config = dict(
    model='multi-label image tagger',
    dataset='regions of photos with short descriptions (Visual Genome)',
    train_examples=203450,
    image_size=48,
    crop_scale_min=0.7,
    horizontal_flip=True,
    translate=0.12,
    arch='convnext',
    isotropic=False,
    norm='layernorm',
    activation='silu',
    mlp_ratio=3,
    layer_scale_init=0.1,
    inner_norm=False,
    patch_size=[2, 2],
    depths=[2, 2, 6, 2],
    widths=[64, 128, 256, 512],
    kernel_size=7,
    num_labels=300,
    init='torch_default',
    residual_init='zero_last',
    optimizer='muon',
    muon_scale='original',
    lr=0.034,
    momentum=0.98,
    nesterov=True,
    orthogonalizer='newton_schulz_5',
    adamw_lr_other_params=0.0016,
    steps=6600,
    batch_size=256,
    epochs=8.3,
    lr_schedule='cosine',
    final_lr_fraction=0.05,
    warmup_steps=330,
    weight_decay=0.03,
    adamw_weight_decay_other_params=0,
)
Rows from block 8 of a small multi-label image tagger, named by matrix and row number. Rows with one number belong to one neuron. Each number is 128 + 32 x the weight over its row's rms, rounded and kept within 0 to 255. All counts start at 0. Numbers have three digits each.
After each neuron's rows are labels from the 100 images, of 14848, where the neuron reaches its highest value: "strongest on" is what is common among them. Only what is clearly more common there than usual is listed. The data: regions of photos with short descriptions (Visual Genome).
# fc1: MLP up (model.blocks.8.mlp.fc1.weight, 768x256), inputs 0-255
# fc2: MLP down (model.blocks.8.mlp.fc2.weight, 256x768, transposed), outputs 0-255

fc1.560:169175141132126122145141131173140149130098105190075071143164138111157132118072225154155121129137158152112118085114148116128155085163122167152138132083130106178157076089109085153097103074141154119120131171115136146141112147084160155153116095177102163112069150136093171168084163163065161111096102083113148167137142124184103050098064120122132144088148080118142134114142087116134109127118141087111125172202132131155161131126153146075139167151112106140110177218139075149197184142120157070098108083117137103190079106116152181104093126106111056111097118124157138083182149129143146131133111135081115163078136155156147102098195105073113136090136136154173118129087138150166097115090127119103134095119135151110188112043091158135147145149180126164144123129133178078104077158180132
fc2.560:152080159092067106160144117144166127107136169188079155129112172099118188171133104100127102149118155056121091095114101135104144186133084119095158125155147110115133157153118151118150106094117109161149140154197161177106139182075159192123159125145085073130119154190202156194193132129126121188166109147148119092179081154107140192096090103134192144113108141077116193134126202174179081124159159105069128120110109090177160136070105095126120126107140119164130138148110086139176120110051082048153118113127126101087083200126158078159111117125124111121122115114152142150141113098125127117127097130127105137112119137068184077142105162106077088212097145114107108118135131201147126122128140078117139153112098199145120141136125105151111125143134159053109151125114137134151133109093146
strongest on: text has "clock"

fc1.331:125141135103084109150176104134148112116126197084062080193162161161123110158139104127135096145107143123104113139132146097154145158183148124152144105128143100061182120104108100115094081150114109126174132180111148120145153133159106139189106116092129119183148134102133138085131120143120125089057145162108094153171133152118101101056141143175144127138111138150131181148121108102144149139127145100130127056139138165152116130125113099107160116209042128154089201090101182228154143163090084132122109131137136183121112146172127120209101096184131181155145118152089168143060139063117128081098144178107143157092129123137134108139146133105045105116053103117152127147124039071183098110118156090123156144208090157117136142119129140123074118145131118109148180131095107119197085116147145
fc2.331:213106136190127136099095100091132120117091101191130131118109143106166079089088104058146112174091129126098110082074077140079155163134131131121117126182085088152095107149154135115135143098123175110126142161122118168098089173159122088131102113138102085175086111086107103133128149145146095145123183109141102149130113143114107119132121131105089074112206141079107090153120174159139112156090023166146118072068133077140116145174119108160125193160182071155142123101103127118078133143183128100137088085095168130103117152068128140102181181135179125131159148111151148070131122124071161125115173129173126123099143104171142136137138127182116100158127155136123097151134069162093141099156147139116134076124122176144130115094126144148073093120125130183129141165069151187109106070021063
strongest on: text has "red"; text has "sign"

fc1.646:181116136053099114135116119145167074131168162083075085146145140140167114124098088156112157154139116132136137153128083126082104095163127131050159166158108165104157107062094136130127128102116047146184152115099112084112100122116119173129080132121120128161081050138120136148142150159151130101082120168135155120161099132134154119124193164169135134133069133161168131132083142134173139110078138109136137102120103084127165158095155126153133147114134150106131159139158152201156154167130105133146142122111139203133119125196132114185133078152119231070107081167117193113005130111059137112069163190111102179121105190074143094124154171126050156133077162090131114108141100133168115134100134110151107131140140127130101146141158134125112140107147116106121206147154137128132144138182068
fc2.646:191095166180127190174116168150141144072105089151124104144115146132135158125108105068130112153141098109121112089119113124041171132147152130163132145123101139092116098127131142084109160134128139108112145125147194150088124146162066160108137112127141113147150094087099141161149145117174131066136131109148173179094109178086147144148132195161086130141152158136116105150100148086075049074101162133145145068092162063125116159156141107109114116138147104145170194098125072094161109099126123127121113131111119079136090127115120198120203133110130077116209134098146119094139077056071114123141091154202101122123173167097087148094174119105105137139170141103174158177122063117145143118159177201124134111089144233196154136124141170127095093149167138144173106171136130153158144128104113
strongest on: text has "red"; text has "sign"

fc1.254:088129119182128161120139137150120141163152144156092160171108092159084123124113143135132134134102147133151099133148146067116166116133135154108149133142150071120056173124120167130114118169182139124119123146131166060164075075119177145102090118086164113117093103118114163093125119073157097106120182063149100132109129125089115152085160149147085112112152112127082151131159086054116157068136067171105075090165139106073133175123102141105099165144202190171145117099098068099153094181118125151195157149078072183056151129105109123164118153123061121133140114124148112125217154125120098117163176151139100149117157158078140097083120189141049116090131158186154136164095133112111091108170125097169151155103116062139110136130145126122182110086105169176189115137188141107128092142146088
fc2.254:102167132164116139070159097130121141130136130145173150095132096158135073184114195079158160088116170102149140093116190169100067133138137076156162118112151075148087166107117145136182113143108141149117200170124146104207130130076130152143099122094151152128127148159132131114110177114113150120099159092088199152089079094108096143132159097097153127158171114151091102143200105182172102114129141096159079158203132127142083079124091084106139180125105098159107132173156100174147067145143141119164137104113115128077125146064079079104121089126157165119108167089161096115103026165138144046104059096126095145112139106084125132150150131119222090166095090125147105146139087066158105194092142145103143105127124096094110123136160120118157159142105149132156155155120114123106146126166087
strongest on: text has "man"

fc1.434:128172171164107093162119110125096135065117112122159188086223113099133107106139144128094187148102108105096125165123164115097117117118161130150129114124088092174119146126128116112149129166119131166193152191123058140158116105165103105173131188117096094108106094116141129135146077137192134112112200083158095108132098126135052097101157115135103092139150166144170142093170142093128104083173124118112152145157128163130165112103213167098103084163172164169094170151171068154123166095168173167109124081139127151151085137170195111113145132106108027121153092174126177153134136147150104123130129131137156148112119132148116081109120082055099081103144142146154158078139123168100071157186124120154124122170139103121104086078100096091087122103057163130096058126126106125146071110125178
fc2.434:134151126133155139127122125092136121093159111221132130144164176135126134187131210106103117118165143072144146141141181107130108165139140103143162112158133094122121152206087117139120114163159127134164111122141119113120163210117115180072110132104083108146137060163137109165163074106169151098159172149162160091118091178121102093100102116126170138072148142107110139111106171112129123082232142106060171146195100119137145150080077155053110184138177094073149138134122129129149145089116132149153144094138137101093160209161192147166073156099111107168098127069119138112141107151103108163111141219133103060098081162107148097123147106113116100176173098099112139116123098125117183092081176118152134108120159109088116153150118126117090175098161149107105206089124120116090133130096116
strongest on: text has "clock"

fc1.601:142074100127162081146139141158101149157071135159098101131160126121166161108123082142123169080123131167167152150120131155135146107141139156149131099152092138081141129110149128140119071132112240110082124096129131124184190126212165132077132135161126060141159109145130103154180080146140150160142138134145181127166132120164047120151068124134134135107165139140128116131085109126114139122123163161141147211110131139165106103125155141079138205143090106120126145076125107080100075096100141143169159092135145073158124169126089081036083084155104036175125122125164130110176110132162077116115104129189165164150132143116081064093082138072125103125116116162139118189155137076132170101148122101099159103084084129131134145097177133152112127174111116155125129139116149125204179164094061
fc2.601:099087099116131169127101159145118128145117160142158151088150110083087110106146152086109164081102148101180138105126160046113202093116076144096135138091161126113112127153158131133129151097160177167124134153123171120136098158159100123118125129085152168171117098091149099136096127139106125094147088068110111152144171164076138116115152088149072165080112123128161108085146177128055176145101164170111168066161123154146109088165162185112134083068203125151157154150059140118066119121086128100172111131149108096129100109090138086062120079103176107162108124141148203061080052140134110173122139147106123110181108147101116147092178161113166096122095089130086084165142101121111140128160112142160140085095130177162125147119152105175115112064211088144169067156090122108096146133090156
strongest on: text has "red"

fc1.606:189097117141160086102119110153149094173177094103101059138186118095136100164121146184132107114172105110080133119115134140162094117144101074047196148054106115078100156155117123108066160123171090118130140189115165085133099081179058118159080116146169124096107048098157099184089181198100111109138185145100149151136102135155079123113093177121095092127089134126066153134150186100159152137108088139091068080101084112148128120168101119129126124108070127142116139123145153146172132114114176135141156158146133172098143087155152131136117109156116174100130128155132125155083085153150158101173136113169090158067127176101128073159201118099106093135125164201142113138085145147146143150096137104154106144100140148117160137163158183203089090122111088132133128130158137152098168134136175
fc2.606:206039126149131135156077104173114177066130104185149144113100149069111172151166095110080145114138114118135070119097137107102125119145157134043092158101054117105102115147156169127102094103109104054147169137091082144097089059161136132077092110119112116098118133111109095195112119128141105146139138125156107127081144142096132172162116144145170099087120141100201131131124119103067101100118144154167057115133153093092152171114141149133131147131113108152164111190080131134107133091128165132162142093102090075155090101087162105115170139165126111149126185141123108106138143125065116093129132139137113097105052179106104190100128151172120086124128161163102184148072092127109130103190116083128142080169109113154185135134076158207133087101119065086156092122188147140149145095136138
strongest on: text has "red"

fc1.206:088117117183082114146133096109095150141159092144079114136125108153151062096177130139174118108176119109105097080099122132149106125085162133079153107119107134136164094127147131117159114124144170097153142036144138090172085211135115180101235108121150152100144097092148146150174074167114120087134143184143121156172125142136132160172133096115118117137116098128118175090060146110150117164124112075087120097121148111147127156134150102090199146143157147138173079139123123088089118143168121088098091136083137181063141122127103136131120129107176128106140104182196149184134094162104132155120158141192108131105123069099155094149118175085114118158142143114152117051207126183150116104162143022119193097107084205111137110097092167137107125121130094182135082119141160134128107099167128
fc2.206:170088098073154099164163142106208156107058196113109106159132131126130105169110150140124110105132123118120116154085123199160112148165141075146170131176189091125186199092147140097150103130103120140167148145140120228175144108104148143118101150079121139135164152066079183073075125093067065107119121129116177097085139098099185134139078125114130155163128110118068180113116112095100111092102133152149111138119105128123059165204087062085121128152138119123175088187131113130092118100123145115159131120152160098120141157124148144174120119167163097194128171152126153093138105127129076087165141186138122133172134164141205109121175101132131156149103061086113087122129100115128116128090117148104128082104143106118127197124166143115111192106121155109121146139107139119169170092142055
strongest on: text has "man"

fc1.689:142081155088199081112109133198122109112002163142122180098098155125180093167137088101094107170156128083105101150101090169132112169148089129117107131204151129086168134133117083121153188116094087178075140102137105117158162098176214156117119141182176103061083183071152137098134108158148093095182144163107108137123134143102108134168144124152134123148151136120146151074104136077045131158128117139124126180076134115072078163114136150140123125117188114134135091144103136108097130156141116126131154142151124119174125138111137128108113155173137113085129202123111148095076133174179134152153111102083100140099074088180132100143108077145147115095110110122109159159097062161090139106146091141146165147122083085124102183147155199140128121105117081114122169164106110081134150159169160
fc2.689:106164131124149137154166180120172138195100224096072152108129113167091146122158087148204180111214167102108178121132098099148127134131030158136115128130122118114134169128131090110110131119136137155153110170148125115087062076083134150191129085148125098146132152120178150092115208175113120152144174148116141155154120095137115112115154121146161102130161066100063166096070143120116139159087169142131138123178154156092083110127092105151122162137080098187229185125096113136160098137096122151085156171104111176093145139092087093110136160061124138125158166091127137146107130151126072036175178112155157173114164127144148111105142147192175126123105142122167106146073173115111130159083167133141126105110104118150104137153101130116134110128138164106151104138142088125164152117073079
strongest on: text has "man"

fc1.395:080141182136146145163131078154082144166119070122143134131150070177209115112205109090100121090089124117122130094191183134128114114132114095119121147136085112074098135162163153133180132097076159118099166114067120118081091094120081086125160140146079104081160103113118059185175113059139081099134166124086171138137120100101142163185137092132125123117176104139165126105116090158130181094141157071110167117175180118058089141104101155145159164097125095149138141128141089156132103114170113153129168160159171091154130176106086066133117120154082126142166116125155121122171166162122099111142138170128090129125106142101100069147150162131114053092139136180104081131139125132108155163176161124212170118174175153148128098145061095123140145157067146088132134122173173077132129080106126
fc2.395:084096096119143106127125133097161082117087163142126097166099103097138077119155158152149105106136131096122070159080165151124181134140151128169061111221141140160130141172112154109074139132119128136094158124098172108139149143149088125096108141121159099132128104137072096144144127077144150118124148088159154172124118212129118074167194118095101174127116056138142107125155157110108112141107159200137152129156144096118064139123172150120139107143122131071134127143213084074170104095121124132127139092147180103120136172091146119087083185132125117076109132120112058136111112087173118091166118141092138174120129182127154065087110128069121121110099155088185150083140184113161166136189085140110104070148168218134131155123165086208119113092160139113149127106152143103155068179138057
strongest on: text has "man"

fc1.412:200121138138138171159164159140096142169110138181108108097109167124117165143129160112042180158127069123125138175109120124163087150115093148113140148087144099153149088124175125093095106129144149163160111124087133082106076142176145110129190091132176165179151112119112168086109108139093093103124118181096133055143107114138134161137041156129105099143180092131135119193142146093162105126182139162122111095132073135114092164180163065116143121141128131126133160134158195190093108112174115058101111130069139159145144158161117089140086151116113102132149132163103164138173158140140126085116103069071142143141152127100080092142147173107082089095136086064130104079125144142130130119187071076106165179118147194089107126055149093182137126159124140152166142036130150132184102110107121
fc2.412:151107101103162143071193148105155116133141087190131124131092143090218132110180117099112171183141112084111176160159134111105145145106108101157104160094075104109132132135172098117107134186179104127128145118135083091166142118105114120112159149140189048084103141070099065087111158102125144158087114112105137176176215203077123101164130151135170095143110138130150140090067104125148140114107152156110177158097181075130187107155139123126080116111134121115123154144106118110128114119118065133138119099159192161188080172130089118102129113064104095148148148106113133122157131121155111143102167141163104172167151135126163043154099138165146151145101181114126139097099147095158120045124104116138177128151115101127185163054125131112054078120111122115100163176153159126137122104071069
strongest on: text has "man"; text has "wearing"