config.yaml
model: "multi-label image tagger"
dataset: "regions of photos with short descriptions (Visual Genome)"
train_examples: 203450
image_size: 48
crop_scale_min: 0.7
horizontal_flip: true
translate: 0.12
arch: "convnext"
isotropic: false
norm: "layernorm"
activation: "silu"
mlp_ratio: 3
layer_scale_init: 0.1
inner_norm: false
patch_size: [2, 2]
depths: [2, 2, 6, 2]
widths: [64, 128, 256, 512]
kernel_size: 7
num_labels: 300
init: "torch_default"
residual_init: "zero_last"
optimizer: "muon"
muon_scale: "original"
lr: 0.034
momentum: 0.98
nesterov: true
orthogonalizer: "newton_schulz_5"
adamw_lr_other_params: 0.0016
steps: 6600
batch_size: 256
epochs: 8.3
lr_schedule: "cosine"
final_lr_fraction: 0.05
warmup_steps: 330
weight_decay: 0.03
adamw_weight_decay_other_params: 0
Rows from block 4 of a small multi-label image tagger, named by matrix and row number. Rows with one number belong to one neuron. Each number is 500 + 50 x the weight over its row's rms, rounded and kept within 0 to 999. All counts start at 0. Numbers have three digits each.
Before each neuron's rows are labels from the 100 images, of 14848, where the neuron reaches its highest value: "patch colour" is the nearest of a few named colours to the mean colour under the peak. Only what is clearly more common there than usual is listed. The data: regions of photos with short descriptions (Visual Genome). In brackets: how many of the 100.
# fc1: MLP up (model.blocks.4.mlp.fc1.weight, 768x256), inputs 86-171
# fc2: MLP down (model.blocks.4.mlp.fc2.weight, 256x768, transposed), outputs 86-171

patch colour: brown (63)
fc1.291:524537422547445551418459485510553587480465448526483555477492489519511474461497519479563520470587480506567406533470554571471484487518557452497585531645562496469457437535488585514448538422540551519562571549512432483364400434496576455449518481486500408452520496
fc2.291:505530433471517430562567640531572485497577546514421442428476462480432500548527506515498475465550476452455480516547553519512567643461473429499486509509468442448500518498367489506562530533490496446424459524431498441435479510455458517544525457431553528528575492

patch colour: grey (62)
fc1.475:463513451519552504544520492431460510507476532536476542497450486463511472505418424403446477491515526518485528519477414588529432387550553532532525542496491481548582521517483478453565508525477473468409531574490469498467506401509390493498600521484443524492405431
fc2.475:471543405518503484515495435532536599559505493485509518548511575502478531440504486640611479509446466437507460475523491445498549477572553528431421504594477523553562522444441528474485520555664437484506540489570517471456464480428419467549436493498550517465454528

patch colour: black (32)
fc1.280:474595458591561521537464499524535495564442477513521551453421570459499456509546464561485507487472535506530569480506440437515444440486419569545557422445487468537496530492404639497414463500540456456507628576452529498554515400555462438466470621534494456471549606
fc2.280:462495491550520548541456574412491455628465399538540518531556485513452551373545478594636356525380542503581464544462537538464528466432473528511516474504529526468492518432497509519490482529468478523539521506520559495529535542515532483506497473541575457506547504

patch colour: black (26)
fc1.0:491465509506569519464467481532480512402569511483501554556499469497494448542475513462479390489468465488540479422505588442491482427541562578449442564472518527461551438508464402468351466540470460614564581592434404588551503540438473509555505520595443505553454503
fc2.0:549476423465588513500503477479600561520432492505466488473466413489524448415550497529611507467524452541462540477533510555553425415430484595438510499476502548478431502539545565484445530472451573478429504555597541536509454499553473512525450517437434548471512447

patch colour: white (34); pink (29)
fc1.444:523546443408459568505615463525472481474511591466517467568482452577528429491554578570509419596426547555451437457557405520554422544531508487436402405535505496419539337528514510538579382530467464509575559481498438457515496495468430462498497483460502547453532544
fc2.444:573607478503506491529510541521452537525456516522463555553532542455459463466530453454486530496528512510455498500506441462537599478569562447500488486455565569572577531514517479542534538517472494528480516505435462406521478441605395487459539506577543487589496574

patch colour: black (33)
fc1.716:517528543523504473495443485563426427519490533508484508565462564538586564574475438422509446414481519519477480535500607397465493475525545506478494429467520464500530424476569486423446562535483518524569441569491521390468477508533547427453559520424606501576468471
fc2.716:464442592509385426542582586426429523536529591468504564439396476542386355505591441497473487599472510566488542449472436505443520552453491452480513505456551525461484493547533475499607515552600409529430483506564489431614532465517400541456598494546516483514427524

patch colour: black (38)
fc1.672:481570541589524572583521519547510524528548538479494596554459552546429446497406528522466550422499486508494517612560501438532404434472504511466405497503449544479457534537475472504434421470512441480566527557499459509443530537576529509495536485521505551509533548
fc2.672:539561496531487475534523590521521433455477537598484469446558484492373491596481557530521497456509542565569521490516450536494511460571479476494613502564588527487524553482541465439439458552542545495510480596472518443440624580499523555564484485498476543431422395

patch colour: white (62)
fc1.163:496544526515524436497540514471473436522512474545475549536473533386543508540517505498514485466402547548541453485519502457484571449556451613500518591450529516562625443543371501435490457626522516524532508538489442514444544506497458480470537429491516499424500480
fc2.163:562520548439523461478451505556449516492489593553524500468500464459462484442459465433461523499472573491491420495522535479488475447517477508417516526507474583527521468501554486496433526491423445456484505567513555453557470533558487485417458525476440542469555518

patch colour: black (41)
fc1.711:464516438572500515522524486518476446500447564478577522531556458380538533516608436525474474484549414486497497504490475444529567432525368473484446448525494441458528527527436478455599505412467510478532650538447458488460514498543540581483398438507634480544535515
fc2.711:494504573598517460468524524440414475490541508359498492415488477595444520535500543508463415506437416590559587585547470455461646550507501501506508531512559471527491560462482505480494485604537507438502562439509514502472414453495485553433405452554492424484525378

patch colour: grey (63)
fc1.82:459468511461528428468441555528457446569508589492458504576431377500488435539536532465434549523566399418501507563494554538521506581489513474481455519461507509448506437537518506527498488578536520467465490501412526475495476513518512443443535506447496454483519526
fc2.82:497547470504607458478623510504489476497468619468546443413596472384484448605489433506515450489462557518565501498487577498527550555476462503412492490505527529548469513500494465491553493554593558421451469460438569486431500452598542596428486481458520477513411506

patch colour: white (29)
fc1.625:544574505397528552535473504479369421586507477474485464502499517575372456457552493510562451562449536491529518479425377510558475480589404497462497489532384452543500616495559489455504471471403436457453518538486435411463567566571527422528533517499476490484531492
fc2.625:479490482474451534435511466472482544520641432500485515476594505479462546489436555520528545494481490472545552492511475502413439526578505494538473495577469484440634510491483354547473439498530442477439498557537506557521551452531486498413516562454536542439469553

patch colour: white (36)
fc1.493:531446585489452515481515586470455461550454452480493514554525496521565493517442511455515468491511465391547469591536507532483543521527494486437517537524531514488538422524510490479463449408437552519543437531506387461494541599423558454498468554547492477597489460
fc2.493:518565531496563565450588608514573491465550539446559525492538496503532453523560534471541434549441474551494495495492542481513520568415496434496474443500478445526485456462460390483414499508464476470531490514497419486520447573452515567528446532557463471474475489

patch colour: black (72)
fc1.352:455495491588422537596466470511492405565574477533515520497530462460457470513438492537533549692509465481515485521439483506438505490442535425571403462509560516510540476475515491437514609505508571542497547580458432480476473440526444500534410436466462534482440444
fc2.352:581645534520483458488540446568544563568486469503513539466614546452548512481522541373517453550510476540539431468504483510506482458476549471481468527504606511480536513605551575538617509520468499427484414553499566501433460470566542474505426496519536581438486555

patch colour: pink (25)
fc1.499:460519531466502496474436598460453462538565480517487454530523441518499448563522471536458410523479459534546491523438510388490477485417447552521559431551549496521565516524532471509500518484412585501510474471576497502451573561518521429528574449441460533477568482
fc2.499:431565499458462459506470480476459546509580432571564517542409427524541463577475416475495483564512384533473561476509515553535491533460548529510528498523405526448537430597618420503449468497493433512470558525519337559501509499572466476542482395380484425417467536

patch colour: white (25)
fc1.330:512493416443468459500410471537513412559458487569559496473523424390510623547552459484454545566455507490461479532536471468499524524479440468466565587441508449445465554515509387522486509562504458577405465450477499532559481475559449488517536532515531489424559461
fc2.330:534441562424541464452474579559432495489512575530467449572577502526539469500413448498539487495436474512525482472495469511504550485501462447536478558396556546568477506466468448444510579513456404595495426524483463545591505535476597532592496548540581491431478567

patch colour: black (49)
fc1.459:526520504480488570523466480555504534557551539526523487495476451451475484492511509445595470513547422543422568433502550549416480535440467494480456426516507473476449585479385488412499562486487468481511507548376528473494478553535421495524561459572488529530459415
fc2.459:502484607537509538557389537554410559468530561490445521488486445527438489537451490458516452539538521516501497521580494584502565550535461551487503509492465473457515507498501580497522522475424498607425573499427483436566396451567459490580468465457499500502391487

patch colour: white (26)
fc1.367:540492363483471502533524509531438549503585583484539539531601472534499386372474465447413511463500521484545486490495472498471555477517530382535519411495537428558371472477456593476475583527523514483556418506617483408536497555519498569513451560609527566450523517
fc2.367:481498478565641564536443546495549490581490541514508461511468530551540576535444537579353551461549498566447547491538509502491531543580464478547456462466529521518480588539497484433536477550408569516523429422489551524389426577411434486482474506503483527441509508

patch colour: black (37)
fc1.317:463592627625456582568498559551468549482476496522439536569547451519566438517537431474535460495485524497488535581490435419530516461463457510493562517447488472621504567476460493478562565417476443511563530472641386544531492468467506595523546531459507571623535511
fc2.317:592507495478516562519565481565501495537510525521481522465483586553570504527510506516471505523539554582537412431496518540468400460492471496503528491574466525482552490488438414431423558558495594514581475461430511547433497516536503559490512429477492519590482424

patch colour: orange (31)
fc1.353:504463380414508384593490491403478474523613469456568539490549508546488462464500556454497535516392520575501443558491429492593552557462339484523431555572467450564516534528462563622490463490439497499516500488525432560441582448495541479503490583512534579514481446
fc2.353:473496561455499439566475532582490432494501405445502480472525455440438433520478555516511464424589436550482455404462412540601449503527526466561524480510492483517426508559528562619461533509481432473423514521490451440594473527506504496495497513533581434476493542

patch colour: grey (62)
fc1.112:519539593417398516539509494535547438453510610468496526513497396477515405556494544558496403484474507519566366562510484485362443444520434532531359516461498549416526531513538577461485443481511473476402509424470454451539477524519500489484420466464469525420478416
fc2.112:510602524543460394499525393514505497542481491545492558493575523533512478497523498526547562531504560531519458543468592429521432584451530512552456528581549462574519447493496492456470525482456569562491445526389470511537507473470480554410443535591448462515445542

patch colour: white (48); pink (27)
fc1.169:546513524454466544472505543568473540537475427491523543531524412492511457481444445511508495425428526466520425559484413565487410369525502501518509438562503415476526446523483580448442451484467513521595503438499485535526531557408530576484520484566353543583487487
fc2.169:535505520496472605503514521540572561565504509545478444456596504445571452497535545534541471537589552561543479486515396542573425513455484518589425537496581530462497516435459492548472507434509439511557454511564457536438523569524524438532498469548553514483547508

patch colour: grey (64)
fc1.439:465485518564507535543517468438437444527406472591532509539482381496548433526534464490473473528543583524455417551446439494518472507565500493451530572573461483461423446522552541547505475575467519483525580608538425501495433514546608489471447559539549549454398510
fc2.439:485527479441497489579510499477520483515602515458606538525479604425517485504500460537497514534436596543546414478517466498610519512445532491521427486458390431576549498407539479487475476427537490486441446487490432408449565512459500591535464539482487483533382502

patch colour: pink (32)
fc1.146:501531455462498426496578582600521440628544532384425476523519525569422500535526583474448452550529488452480570442500499577453420575490524475465537565465572472497464443496488536593588529564513491384575473489469485464500574610497499459470531466505470501464469512
fc2.146:538451475489526468438502465574514428536451474441554532452500518523486513545516479503401540526513533590409558585422600492437494436507440457454469580522463509517482485482422483469488524499513620539491499424434525587471437554539478543525534575624453396460524434

patch colour: grey (78)
fc1.624:465462505448474515513514465562531392458526447457512468532441527452486381525421548526416502543533423478561451490429565571501546438521565483463555552456518483494469515555531470481530520600519394480492474474556513579469499491486417349495510544381545450509470569
fc2.624:471600536553578503451448487561501531538538449431512575464525450512490430495590467476524465558508556490475481615478517557594478499438575436538523551533567528526560450570486543547506439516464543483539465461527507524521574436518484479492388498588505554461530452

patch colour: brown (61)
fc1.737:436467440579592433481564526511473424460494501567468483587475475510526453492537479533569535508537481532489610542456441483478589560436506482517452579491523499559404509557473469526459474435533531518590533503560452518454558538458582562474441443484451461573539563
fc2.737:522519503445595543419481457485461464547505573524480456428567529452583572428473495437511610442545505492467498546475495530488513487534650609557549501502455497524439467568533582544414547557480501440524545434570391549470503566533530510623403510474535489477400517

patch colour: blue (28)
fc1.368:479541641540415510492491586417452573542449496559478442506561503485526505560507539471610539445524536498444509613463490548485522577462524498431488457541503453501546434538431523445473540420536532465484541446490451473488559506562475537519486506505478565425474452
fc2.368:531604441465511524480514477470471488535547587476409581489513487475449544522536495484460552399535514524521433551495474472515526521499572465473529427553570508437449571564463607470428551507496468531536472445476443571504520425492495464430479474561404488470518476

patch colour: black (32)
fc1.436:408484501531515501515469527446480546405528546666521438527443487493532501504487538500508532553585549416538500566531560457451570501408488528510546577550478486532562488618397528473547557539442491480510443565550548564506481514441475433508620493517491447490464527
fc2.436:499502502504539456421461467557374514460544528543450497490548435563446575467464456440474542449409487436527500466456493424404605528516523430548453521399423519430503450606496468498467485511517572551342523434421491513541427501502391503494511478425499564533487435

patch colour: black (26)
fc1.414:469471504536513437531409482450534414457519465563422524543582509530472558523532492490549482448473518499521498508435574485505583493476520490479386639401509571553566544390469538496526511523392592544502450467571487537570481454510430583540514564477399504477532547
fc2.414:519498444520537445550553461552440441528440441537388415438495540552544491489532524507547449442530518490508514479428552445395505430459514560516396438639515453487512428519475494429628468408511539484537487520579439426541459546539477522485527443523545475489516490

patch colour: grey (64)
fc1.388:458410625380526511488532488483483427471401545540420460570455468477600500535554572523383548583424538539529506523507502430515482522501463500477461525498492472488468349555511533461511447526403439505500480481582408508488602465493515524438509497524566563486500458
fc2.388:561515396587410482565420569501489391545483465435514509482354504556439527538493522493496580462454407548405495523515453429556483507563474494476503611529489509538565492498533527540550522552514500579454545543488502544575496501522500477467538421368556451470475462

patch colour: black (74)
fc1.428:560567509567462472551459454501477480506432533517496508577563477520472442497546502511487484484584587442547442541518489444510437463503525501521459496453603477497500538475462532493478493492436478461484470613526421557400506431471470588561587408491401541524407462
fc2.428:602485477522563504450635449539410589565539421493601504445470486508500549534488469535489465464540552483539540558544554510460467519517499447536458489454478454537518513433480443408534462424511569574476455429477456504454514565389536471561302463553543447527512498

patch colour: grey (72)
fc1.559:542449490461503515528463499481484480548480491514454535573481433445479440490579533437511481472578404473595491545515440521460518469552467485453496412406554570512460554478490494455570593506451479451506503469518555437502518518556490412580512491530473449505479400
fc2.559:454524506514484453452514480601573490596527555494549472432602494534531578560493512511578479547478431564541500457514634510476456509516522531501474506479479429595404439486517492423555519409625544479479477466577391538514462559499528450594432514559570549487419480

patch colour: black (42)
fc1.430:542466493517516474430539498634425481511534501406519513536486542526485498496411536500570538457551480473366470509544545428516424582479456478504616482491492479430493521478399497501565524502446449404559536505562461469577540417431451466465579541581485460496422510
fc2.430:496474502428510533518517541508472535435565543447504541412472489444441562464557478418549462569531598474464477510543472487532515483526499500423512510527504551558561508454478407481483464518503557442434488561524579448474474405504526536427482430584510381547479451

patch colour: white (26)
fc1.304:442549464467557546559553568496449504445632503483471587519441602453496424497478506554469563449531458439535500473470479536505486520503505510453555447504525511465502464464519508530392554517425538491580418532522499516528522580342508499496527526484608477552490456
fc2.304:554466508537567547504497519511545551578556455419502406523498529481496555525586476469474459503480470559476506517553556454430480489521384570409577572401503387481433471459525495524425501515470551514548442464502493497437495567394519571511484476560542505531448423

patch colour: pink (25)
fc1.520:451480469476526483491511486475473434528428457460558536494370498485513553493407653564479463539512479469467406515424476398501518439498459540464510571520488465498575474498482479501546471495524493437522548500483461514464495590447562472526406553485518486592541483
fc2.520:597495589525586439537527411510476576509367538492520586449548501472478475471514498458417488478467484447566492462501611462586424493509527431552549486554457522480609450542440409550428477459504561463516519505484532546572503492503512504436438553476414473512506489

patch colour: black (29)
fc1.485:567517469534424467555542459407513453496480473494587574465464503563562537458453431436477504571503441425534597465488534542426586520493527463395475459501526478547509511414545530511590511526491537475523397481554456530488447562499550516429520517421585424612460480
fc2.485:560474551524491468509466456577477465489403418484510488529468509495506422576545555500494541527484462570485484466547445333469470471518600459565451475473491438499521504411565488406571408474491519514520484413502617402483507468517367449498470428522518403444461486

patch colour: black (37)
fc1.17:415487497456564441540487525455459478466492574507463526534533531482493536483362463490528503370590559603452427452504503537523566505433386491549487476459487536544435536528516496487462463541436472445386458555480486628432555461439566553567543517632548502578449481
fc2.17:453518512575542498453468508515458543595504516517377453478611457502463417446389421537520519582495463528590487578403405565563397475578430536543489486414444467476465535515514487532418514483487565530543511449571398412493449381533493540500501544511479553563538537

patch colour: pink (31)
fc1.51:524522540516552534459495485428441458415530434487417554499516528507518565483449516437541519558514523548510498536435582429502525488562572491464501474514594410529516585506367451410572497538493499440497481561558505503451538441419540512469507500421516575409563478
fc2.51:487567511400527516445515483459456496501549489540532449490478517471512428440485473460551504517557502367481402511488602465534515494398523491483407488490485629361546578453476575391461460413430502524556451538456478518515463499548491496446441510426504456417492483

patch colour: brown (60)
fc1.96:615476523474459425450444445481494603607446509502632495574496393535570468486525553496475384519559486608526491454503551433511477380517470453582518369597494515498385486460636504500500531469521556588512530498604480439438529490490521549488490524601512531448509482
fc2.96:492575544560501502524429562487494512519527536556447512495472528498460530540519601474418610478410463504443522510463493371517522540508429598497505424549568495516575518471431440535491466505507559472559508512526533554541556505523459521526416517552498529452527438

patch colour: pink (28)
fc1.50:602570555502502434549513488485564435553524453509580548547431473511538559500458441479567404547534542483443541436567466544394548459564481468454487458527579538531516537494393471541517499398504538569546539495462470504538467539486579510457465460421493441539515551
fc2.50:516503495592525520524431500505525490458546526470447550473430530562373499484375485453467584539485451524520500542463457444471452459575562480457496453521468540529546438436417462506514501545391574435501514437517545489468499525558513542469527557514458572505496410

patch colour: black (26)
fc1.631:509589466520483502575550508611469510604578535438551460474551602450552575488520567508451484399495484431492522354371466525561371531413439523496496527485447431484433400505448507500548492484480505483461531437516557430508567446537407560515574446468501467504496458
fc2.631:550496557558506459598477563495443521558562445537535646522504466551520485584421472431520497526462461508540546586443451541441512563521397468499546389484477444447489462488454410521470389467470452558543453473582501580551501515466491431542476449495454494491508456